config.toml
model = "autoregressive pixel model"
dataset = "telescope images of galaxies (Galaxy Zoo DECaLS)"
train_examples = 88335
image_size = 16
horizontal_flip = true
levels_per_channel = 8
vocab_size = 513
arch = "transformer_decoder"
width = 320
layers = 6
norm = "layernorm"
norm_position = "res_post"
hidden_act = "gelu"
mlp_ratio = 2
head_dim = 64
fused_qkv = false
bias = "none"
qk_norm = false
parallel_block = false
dropout = 0.05
inner_norm = true
positions = "learned"
tie_word_embeddings = true
init = "torch_default"
optimizer = "muon"
muon_scale = "original"
learning_rate = 0.013
momentum = 0.95
nesterov = true
orthogonalizer = "newton_schulz_5"
adamw_lr_other_params = 0.00081
max_grad_norm = 0.5
ema_decay = 0.99
max_steps = 15900
batch_size = 128
epochs = 23.0
lr_schedule = "cosine"
final_lr_fraction = 0.1
warmup_steps = 790
weight_decay = 0.03
adamw_weight_decay_other_params = 0
Rows from block 3 of a small autoregressive pixel model, named by matrix and row number. Rows with one number belong to one neuron. Each number is 500 + 25 x the weight over its row's rms, rounded and kept within 0 to 999. All counts start at 0. Numbers have three digits each.
Before each neuron's rows are labels from the 100 images, of 14976, where the neuron reaches its highest value: "top examples" is what is common among them. Only what is clearly more common there than usual is listed. The data: telescope images of galaxies (Galaxy Zoo DECaLS). In brackets: how many of the 100.
# fc1: MLP up (model.blocks.3.mlp.fc1.weight, 640x320), inputs 160-239
# fc2: MLP down (model.blocks.3.mlp.fc2.weight, 320x640, transposed), outputs 160-239

top examples: roundness: cigar-shaped (25)
fc1.53:518490550520485523488503502519500471509490506557469524448474488511510540492469526510497497505518545510478448562531519444504442477510513546511508528478528478499469547514524503514512457517508535466507506521501476497517482471483468474510505460
fc2.53:441567457485509530499533516519477475496512530526525492503514470493511445526505509510467524535508513491522514451520523496503515504491512493536526479479544488496491501535526488487485505466493463446477501459468484511584536499486505519461505497

top examples: edge-on disk: yes (25); roundness: cigar-shaped (25)
fc1.101:544459550515460490487527508493503523533535520506456494485479494495523468546473457487500517539513510464477529459483487533472566525526495481555455478495450496469492528481462456484487514550496492508484482459504499566461480453428508486491501511
fc2.101:447493460466523512509485480497537465527502504508509473508471549488519464500536556504489503501484512464487493486506507522510488462479513534474537533491559500462491507499505547495483489485511496501492456522531500509520521514515482487446499479

top examples: edge-on disk: yes (40); roundness: cigar-shaped (34)
fc1.619:472496514530521553478507490487461490503491460491505476490504498502530512473481474506513478490471478484509526482489525516473503465492509477504503445477506501513465481557517503484531473513488511497527476518511509463490514488500443523513554450
fc2.619:481515533468514517488496508542475519457487504474490498522492510497492473502497498523485525531489506452513491482518482467556472501463472519483496500501473480457514475527485500532495476543515506459529556467536501522494512509499543491539479539

top examples: edge-on disk: yes (41)
fc1.204:514454545540489481478515485512484479502534506481486449483471500506469513478502449514517496514540518500505501487529506499492514476497531478469461509473532549481491495509528508523525514527469502462475490497519532497472464497551501474473497474
fc2.204:498489467484491537511498506515496525476498538551491524472514522484433530513526515484449503475502464499529480520495515539472516515504542507478513465493545508502501517513515558458511490532503495523549492448507487536509486526525521468499538576

top examples: shape: featured or disk (76); edge-on disk: no (63); spiral arms: yes (42)
fc1.343:550496494485490537451509500481475524527521480520487496499522497484507506511523470476512533495513485495491510496483490496520558485493529521482480509475482553504512479483528537512463540515463531532539504520516504503515478532464490518472500562
fc2.343:504491532516467471459487505523491487471452514485519543520476507493533545533506486516538476497497472469516520524469473509499485496531548487472504497521481501529491507499502465539507484496488521471498492469493516521501450484491518500460547490

top examples: roundness: cigar-shaped (34)
fc1.158:507475495506483513522546509492507503502483522499494521513496502514531516498503493500493488462466488489519526506516476475455485517531446504459483511570480532511522496509509510485494500520539498476523495526543542521491491553488521495509497545
fc2.158:493522424512476533484469530509551460514485456532465482531477443502523510506488517491518543511539527513533502483490522490459538508485488484485527493494512523493486507471488467471496483462462498484474486458501518498508473467492507495538554490

top examples: edge-on disk: yes (28)
fc1.455:470497457499517480507474493476512486535536491517487475509494507414488487449535533506538471471475491528533503531479512482520493493511495478508491474523511527462500516521512534498501479489507527478505478497548518493497492514542495487491499450
fc2.455:477479507503525466521535518482511518504492524450527525509512486544493481500495516500470524540491496481500507495514486558504471521527510499511544519465482477530524528471533498489448491493502520443538501501495516457489444512519489517465464475

top examples: shape: featured or disk (68); edge-on disk: no (58); spiral arms: yes (49)
fc1.586:471498476514516506468498469499495526519471568488479516519506467491488459470507458472520481500460517539534513500499502503505485507484479502510502469510504512458502517469493524491499538473492521535483521471495517521470537497443500525508514551
fc2.586:491526502487470514555543470449510492479486479469460509495509499456517513557507509489526470503524493532478529489497494515531487480509485497559503524518486494533518510548518512536501491481542526499523457521537455505527514509509445503518518498

top examples: roundness: cigar-shaped (26)
fc1.612:530488537493451498476520518516504502513459485512523485496495505508490517486515484509511464498528480488505451507491492487436493519546498506531513475465531482537489496466518489484504458505513503517495496529566526515530469529492472494529517511
fc2.612:443463499494550519547478486551460452479564513500472457482504491491484473496504514470502478448507474518515492496524486495492529507507556528471504572495471539502515480538500534508504513463520529542462469512463475544478469481533458505551499476

top examples: roundness: round (41)
fc1.324:506495542480448524496468455518521491497467492485473513483520444495466523452516511545484502491517538547510492533523479536614498488554461463506494478517516502493484506526563505477471466525504521484506506512474493491498538498517533436482475526
fc2.324:492466487513556507483531523480472507519528467504548491529507544511508494499500479475496499505512463453488458450480543474435458457495552515495510512501471517493514481548493556505547470514507492478485472507502466492529558555515488464477509452

top examples: edge-on disk: yes (31)
fc1.52:488496540532501503509500515532445545511504525451496523495476534495490501539530527529492499537465496469484512495512489471472516514494492512486476482474488523519497486499488471496488474499497509512528500487484484487494486512507483446482465460
fc2.52:493511498544451508509467484482485495415478504492536538477467500493592478518490499510461532501504510500512503502513507491507521453517520495502527480517523513498478521541535474480522469499518506484541519500511512505521531485490509496477466487

top examples: shape: featured or disk (78); edge-on disk: no (69); spiral arms: yes (53)
fc1.509:450487473497464511518516485515513495465489493487517495500502526468505471517477487466457525468533515504500510548510505511492514524527475521492531514489544490490524475531476466461492522486467459519489467530509442520514517512520502507544505478
fc2.509:461500483516528500485502524478534487458517497454489523559509522523442496485504535428521462500527510537505469502489529445504504501477475466498476445459481524515471522501485471497498527489531501515500554507527539512496464519527521519473524511

top examples: roundness: round (42)
fc1.68:512520526540488493491480537435518520534498492486480488511531504470527508468523530503537517511518484450522494457512508468490508472478507487498518500537540493505513487487496526462505527505490458469531489539446516551486461545513460520528512515
fc2.68:532470516501493525496518533498473473488456579525512485460477475543472490472495534497496469489510478488467532516469451487447513502506502501459542476449506511508490528526500480538525518482504495538457459479528495488497502549509510481477468491

top examples: shape: featured or disk (68); edge-on disk: no (65); spiral arms: yes (52)
fc1.257:486529488477480522505467442551505517539432498489480486511473516474480517552524495485525535495480454510511486545481528491504542490523491502473539486495533577522501526501493506496481499437462464466509540478475499515521529499465466510524475474
fc2.257:528504498506513483505462542483462531501505472499440521527473536552455531469512495498499495514503509521525446486516455517492410471481490456520463484523540454491477486493468504444508513470530481481523511486501489533481456502501525544439485538

top examples: shape: featured or disk (65); edge-on disk: no (55); spiral arms: yes (46)
fc1.42:479542501456508541498458458536449505509498526473500504510492514483532480527516508505520489519454493519492467496518537468476477497524452488473537471490502495528526505515495472499466568491547470461549476451529517477487484507491532489467486471
fc2.42:530493467444467495485509508481487504542507466527535506506471525510460561488513521505491486447523477529488526496526488483528533471483501475494507535534544505503508480451512534466520524500491483519458525492465503464503512515497526480460514532

top examples: shape: featured or disk (65); edge-on disk: no (62); spiral arms: yes (39)
fc1.438:502479470538513513487521485493464494487494490449501498472491496477469532507481525505548487493525514539525527534501499438530515507525546500502506477519576503512492493524501468504458535496498519471505509510491498500490484517482502495520466465
fc2.438:492482514499519451540485490518496500497499492492469536533521494495486546521539492448504505519471523495516525469513474551491479517473482493481528520490506509539524491519482544513541499478483468449533492504491494489502519461477500524483502511

top examples: shape: featured or disk (60); edge-on disk: yes (46); roundness: cigar-shaped (34)
fc1.231:496471519504479499476495521524527492515467501442455509472542470467494455506502515458487505503527471519526498523475480485532493509481485533453480484500495521556534461545548487471508504500466519541514503438509512508469494478486432513508528508
fc2.231:458507499469512489572542554484508483504491485467497494590455494515489527526495482513517535484457517477509511462503466523474474529531481483498478510501462500513505509444501483483505507516527465522457519479559500523477512548503515486508487496

top examples: roundness: cigar-shaped (28); edge-on disk: yes (25)
fc1.14:504492551531476504530523463517500482486496512481482513472508460478484530537534535477451503510518539510533437502497459527480509451491505520456479501495490516481530484476521526487504506524516562521494496488525504478461516498464486464516537488
fc2.14:492468544520506475486464480516517517470502466545509542528503501523505540476485530521471533477478472457538513476488476504502505527495491487490514496511502489512477497532460525502467493479433464521477505492532506487533488489503515530500482515

top examples: shape: featured or disk (64); edge-on disk: yes (40); roundness: cigar-shaped (26)
fc1.212:487509540486509474473482495468521513516536511477477523547547534517467518507492495498471521502542521493502491486493479494479494467517464471460549508534491526512495494470521468491510469537488491484514491510508520494475498467499500481496492516
fc2.212:549527496476481506501556507519490513495510487482458457464467482478527478480486480505534518505478517465517508464510522537509512462557528509503538510521521461515476494466511481500463527495519574499497530460537540520489507476485494505462492468

top examples: edge-on disk: yes (30); roundness: cigar-shaped (27)
fc1.470:532501514510534528528496509520492511482496502482496468482535520488498488476501501515521535451449536504505472555497513510494493500514518523495511515450498497493533530488508521569498476485471521489451541465499499521494528498519491535484476508
fc2.470:490484474501457457491488523502491516481463475498531489487504522519489478464511515474493533454466498505538509480531449451484537506465488496529454494524511525528502522512485491470485527504532500503501444527504501501445521508495542493517503495

top examples: edge-on disk: yes (31); roundness: cigar-shaped (27)
fc1.427:471454497462473489512467535493484466462471520471497518501518488514528449520522496480495484508494531506477487530518480474465528504529506515480548504537503479483498475487515490477507439470480495491520471464510538507531533504503486517482481500
fc2.427:490539481526532512492519458506515529510485496517500429548518478518517539485477489505514492494507464479517488499475517527482497513552501496520476483493495471515507478501483498467497529495523515464466518506497497537478462526506492501515477470

top examples: roundness: round (42)
fc1.574:520503491475504492494515551487523470474524477518479539505490478518476515552491497485507512496521483473484544490505524496483532519526471526492479470492503541498522493500500476463506497478531474538524478527501518502464490493539515517514463508
fc2.574:524502538532495502508521507484494489526464515513514498532536527521490494497512468532506482552505503465486479506473449509498589535511490501496518493520505517497437551475451504526457499489473522486522500504497519449449510529445497499460521496

top examples: edge-on disk: yes (26)
fc1.371:482512495469515503488488496543487523520464475461502515476514488496535510457477535480546512465527541474519505496534526528484493491476484455503468436548488486527494507508456526568522515532487520472512464466529503490475506503476528504500522514
fc2.371:509450516529499496543533496516494510463550513540493503509532506525476498509527499510483477506471488492491462489476489483490498500479523429544525522449515504493473456487503500450524474470520528525469494541472461551433487490489556513531470552

top examples: shape: featured or disk (84); edge-on disk: no (83); spiral arms: yes (68)
fc1.97:517496467539522537497505448512483510523516505515463517499509486483510521536519482463496526542505471475493474491516505482494489496434456498535513515463527479513536542521481501513488493489520522483524512480483488496472517487528522500517505492
fc2.97:460458501440531487503473513533509477491504498523486521479468530519537530473496524525507523459497468548507501503497552499478528454510468468456522516491491496522517515474501472471521508509508477496526492518558522513526533483518494509478533502

top examples: roundness: cigar-shaped (27)
fc1.355:503454502500480545516492450499498443495523498485472527507467470455534489475453504481491470516508560477473503491543543486494451486472497498515482481466480515522509509516467544458522540483503502495480493505527495511487515550516525501511488481
fc2.355:497532496471486512494470465488572541514500486478536526484521547470485487500487488469489484501506481530519468540464477478490476466475467518488505488483493497452481520499500471488493471438496533484478536509516473479491521482494504459515484488

top examples: shape: featured or disk (67); edge-on disk: no (59); bar: no (38)
fc1.346:478505480468526525465503492494442504476529524488503513464488508491525505493500505490505527480523515475491484505496501484480484449538481496475526514503521485490507511540477480473546517515484502477469465497524507541500506502479511449508499454
fc2.346:450503530524455495504494485500567525507462493486482473577492514541472512509472473443526478526502497526489524504454530457494516535486482503505453486487539523489506526452449484509519496519515468525528515463489501489504501527501477501503480497

top examples: shape: featured or disk (62); edge-on disk: yes (33)
fc1.249:484489500490492525491479503514519521499479514492499514497533545446459490473496518497516517470531473514458448508463497492476444483466471522483502481526510531497499497493473481468532540490461499484488559464470507526497523502522533479520522477
fc2.249:524528496481499477498564550489461482534527495497501554532479499506501514505522484521457499519480472492530484520512495542516499506507503530480550507480487458516479501506474483483506569493514493546495456483485494445468481463516490548490490509

top examples: shape: featured or disk (63); edge-on disk: yes (59); roundness: cigar-shaped (31)
fc1.319:481487510502539437502484514508498505473479498539491474557536489478529492503507503481520522481547511483474498481480488474498507502514542528509475469509527519518453481510488492530518501521513533529504509469497524487476495492509496508507490463
fc2.319:450509480513550512524517500471479476487546499459508539510518508516505553482449508502523522469490487556545542538510518525464482477490477478448487494522464497505517505501541485485485484521482481518503502475516518512479523491481531486502532549

top examples: roundness: cigar-shaped (33); edge-on disk: yes (29)
fc1.408:506538497492509498492475545504481498502541464528484495482532485540477533466519534542470474518548561523531525500508464514476514451521510501483487477462487480468505483493510519506476518464483508497510524533513512510515521473479464498505516519
fc2.408:485490505519530458490500505523457516531561555471493538488445469469491484487458516532564536521482520501480532486499499500503509505517485470540495462494518506479513476518517473508516465538514456489519517516529497503480510537501551534441529562

top examples: edge-on disk: yes (29)
fc1.102:476521510510503506451514445504469508461497512513455453491508458510473520479501494495520505494478467503497457528492500475449504488529484513510457489542482519539477468517461513490545487483508480486489491500505515491501495497498467467489471529
fc2.102:497471471512509465503533515534500495464487509481486517514504482506476480531497509499464514507474526491488505481533484518536521498469537507497512524477542518498550509502511478505489499513484523480491498534494475532515522490524525513529534485

top examples: roundness: cigar-shaped (25)
fc1.522:511510480496522480483489509484509501518524503489450541479525489508526517508530457523462467477500500495461485509527510489485492512534515533477464513528507456457459521521522490548487463485473476539487433446486525478521471499484478490535503511
fc2.522:489483460481487495462482534530481473491529526522472526460494526506504445524523510487494491521504465457544491432523502514540505507507485467472504519480506527518468468532456461508542455526484462499492500528503447499455471545474517487484513532

top examples: shape: featured or disk (62); edge-on disk: yes (54); roundness: cigar-shaped (31)
fc1.289:479488503494557478464493508472462527504494488534518522448498507472505495500522531510498475523509514488467541497462519486487459496484506492484464496536463541490519478526475475470483558533512558493458488504511500490456479495518503510505493466
fc2.289:483531561507512530477531532500483494506498457470460489481491512541514484508535523507474498469532463490528465473481493518520532509509531540477505527489512477499505498504540469468476477485494459477521517461497474526510493523507500474515457509

top examples: shape: featured or disk (87); edge-on disk: no (84); spiral arms: yes (72)
fc1.603:492567451488521553531476522458462501507457475449474479476485505511514509465483532490502495444517518512493441513493464476496483454486494507505474513488509483500499485480497483484513501504508509539512533502506500512515531531487492518501491480
fc2.603:489495549469500529509533506506587470466492470489441494503493476508509525505515468504487518502504509472503489527489502458516486530494503478465529491547470500460495463501523514504534481497464503478498469519533501464470512515461489506466512499

top examples: shape: featured or disk (64); edge-on disk: no (62); spiral arms: yes (61)
fc1.502:479508437476510524486523473487502507515487518511510528489516521556479480475513486478505505511472518522521458515479525497496484508508499491471524489463541515536556544536489472506478538529478487516500513518484522485501515486532521480473472511
fc2.502:505496519502500492512483524491512491548483517524495468479498485520514540492493517473585472482502451523455552485457499482475476483530448487487422540478496517472522519494481458469500510517509485471440463483505496518519482468477463480486518486

top examples: shape: star or artifact (26)
fc1.571:473500467452522518533477497512522474521492491501502474492479496461534582541562502463494459480539465494533505511523535528506498482479516459539505484473553480486533517514504508500492484522539529495515532528475540474488501486469517499460498461
fc2.571:497464508540495465522468487480494510568515518504489479489502456525461489472487526531497543545509555503483495468465474486537485468465489517475528452509543565522512504522514524517502457490465525504483515504491444505504468513470471522481485486

top examples: roundness: cigar-shaped (26)
fc1.178:451504529534463538475464480502498524554500514469497513456495448526507476453497476489482485518498499522493478494510458491522455498518472502511485468513578544464498498482514489523470548484464489499482460509470495515452494466515518513483527542
fc2.178:516498500503517483466497538514509510451480473516495461523566513531538503501526531459509493471540514486532483505470479499498499491501516537476510540476487509505478540504536524503534474495493507505525511485470493478488486494526484496495517491

top examples: roundness: round (50)
fc1.240:476485517479477497563497535463511495474520495490488491485483488523506478533541497507511531525513514478497528468524504487493505537536404506498504455478504523514480501496483479478450483488528463530537494465498482488486511521478494494522482545
fc2.240:512488488475484508471514545499484471535481527500502537470522497506469487503480495474495463509485479497478526491496482483516498519539469504442514490502490510497513493501489456471485493525486504485524468492484534470461480461499498525527490469

top examples: shape: featured or disk (71); edge-on disk: no (64); spiral arms: yes (48)
fc1.361:473552521525444480493504488471527486491533505468460496507501473499464494507470477507515512484512483521501519490487486524497470517495502455512499511460500498523530506482539505457484483464481464512501513522498454436536508506476525502500458513
fc2.361:471515480484526496538468494498490481530528451515504489519523530530522496475500480496496481475514516534467491523517506471502500511518497523509509510465499481492498558484498481534515534472499534507507497480467503478504484462508466518513557524

top examples: roundness: cigar-shaped (27)
fc1.61:465482520452486560533496502472535522469498509514521455522522544530482564511487511475542502473499518485491476470524541489490521527531488505504477504476493506513513515517543512456469516520489508505493488501497529488516450512524524518490521514
fc2.61:537519452486522465460537512487490487548478521500511512465500484454475467501507506517489496480544528486470538461526467455504488477441517506486538468558550514509478494506492497556499488487502511497525499516459473536514514486477529468484447506

top examples: roundness: round (43)
fc1.280:515469488454521482472537503498480492476484516447523467477505528516531490480518498469505517510439498486479507534521483495493512525462480504512511484535567489490567466494529479486499502510552480451510478485482461499475488495503495498489470487
fc2.280:498484520509491527501515518503536501525510472507479491519552499456493549530522540532519501546534512502568526498509460477505494517534508486513471519502505469509462499552519490481496524491505494514482530523473535482497447454492485504471482483

top examples: roundness: cigar-shaped (49)
fc1.491:487465493495530500473483464492545522474517490477510489456566543521534491469511519492517510507498486478500514522517524521478501489477489517473504431461528488475489501496438498487518462514522488514485533488500497536537486545532457477505506482
fc2.491:524521518521514511506492527498482496451533504497514484562500490501483513510464472458484508533494529484494549459534499455509500483528531472534518532482506511524510485509467517529503542483489521522521486487553503495506490517453505541488443485

top examples: roundness: cigar-shaped (27)
fc1.199:469564542500476514498522440495486521502487502476454482482555551488489468458519477497498454488462480471467504465434436494491465502497491499524477518520499481470507507515521521470500519501490505486530477517497501492551510492448479495472505462
fc2.199:483457470491504480489481517503547478489510496484511494463480475519518488555523510501507499472511491556495466551518522501482490494512476522471496472519468472505515490485494509506558490498524497448511521475501527540456492522514542534520521474

top examples: edge-on disk: yes (25)
fc1.168:518522456504491522516508497502499515516510504436486566512524519503501530522484516509510478524488485480460470525473481492533569504481485498497490564520492479552505485512479471483485507531520487483502480500521500477499532493462518482510485503
fc2.168:478515468540496492481535485514483525473527473493520528504505467460503420491509506507513549483477491502516519475517479547496501510500517528495498432481504529461525512510506470502486524496505486471545459480485494476495460513537471514532488501

top examples: roundness: cigar-shaped (38); edge-on disk: yes (29)
fc1.602:514509544473510510500493494509496495497511487452511498485452540474498502517514499498524519479481490532467514522488501491488547519472534526487526453550486533503509485510497538499442509486497483475507489502512507487457519511492491483520525508
fc2.602:512542520458544488498521507523495496474490503512501510484424531542473492541511499511495460532501508460492540523492523486477516508507497523455504482503461534509544510488509539517483554514514492504539496473503484495488480532502470501507507522

top examples: edge-on disk: yes (28)
fc1.8:469518515536486504505464491486522498488483511510483545500491488529491457454496542504491515487489496517546545502496499464506481490520502504506468562524470514529484521488477455477519469490505512478496493512521475457456509485501541514535502478
fc2.8:509515503462507519470476477493497495464520495540469544534494491476514528483489439488531500499529511503523482497462494516543515529458479482488536563454496536487472501486503462518521506544524521474518557540488531503554496530493505499527472501

top examples: roundness: cigar-shaped (34)
fc1.415:459456509478493498559453441540480461554500508526520493507519502482496494461501566498479506471487483476463502509478508494495487526521446544498507530499506475513475513506523447472465486473493499518535507442512499505521497489520465535484462526
fc2.415:564466504491528497508489574529526495542485515446515487517527502539555512524489511538551488476489513494547460477508487500519501540553520482451528515464482515492507485472464520557495543521550489476486524514549537502466466488457536482525506460

top examples: shape: featured or disk (67); edge-on disk: no (63); spiral arms: yes (51)
fc1.239:503550498497445491506445514549492506488511507428504537475480480468508511517506494494509492485466503501509494541517459459486509510490478501479497491545532495527530520533489483498496518460478459523460527490495520555547502470478528499477499511
fc2.239:502499536497532523491508527463504464484491524493465489510478520543532466494517495461456475478521530470486520476539485473477486469484500500487435495497509538535504501520495499496489542462556506502495483510536511509517502460458525505528507519

top examples: roundness: round (50)
fc1.7:503504501517481484501472546494489481501516445497490484506510459540522484533511522506544504482474536446493459452551506559524523506489470481539510509510504507532481475487524538502496457509504486498516510465496495427521527506552559500524510538
fc2.7:507529518479489502514495495503531518462477492480489522490535514515468526503495494493466496510538486506497490475524509471473474477492474521544503526516474503484459492468500480480521520514476483481498461473495526505458458494476477521504475493

top examples: roundness: round (48)
fc1.99:528522497510479492495473517466511483518503492506507484459505507490512458472550536556512499488495489493489552486544522482497543481519473498521476489500493503505521478467529529517536514481465487470466468478507489526524547516487494484511539479
fc2.99:487490472505481511506486498535490540472484512516517483510524509537471522512512491503475515510489469446509482486475511478480489515483536483469488504444481519523533505519493470488520516507509518550500530446503517480480545516488529509517505521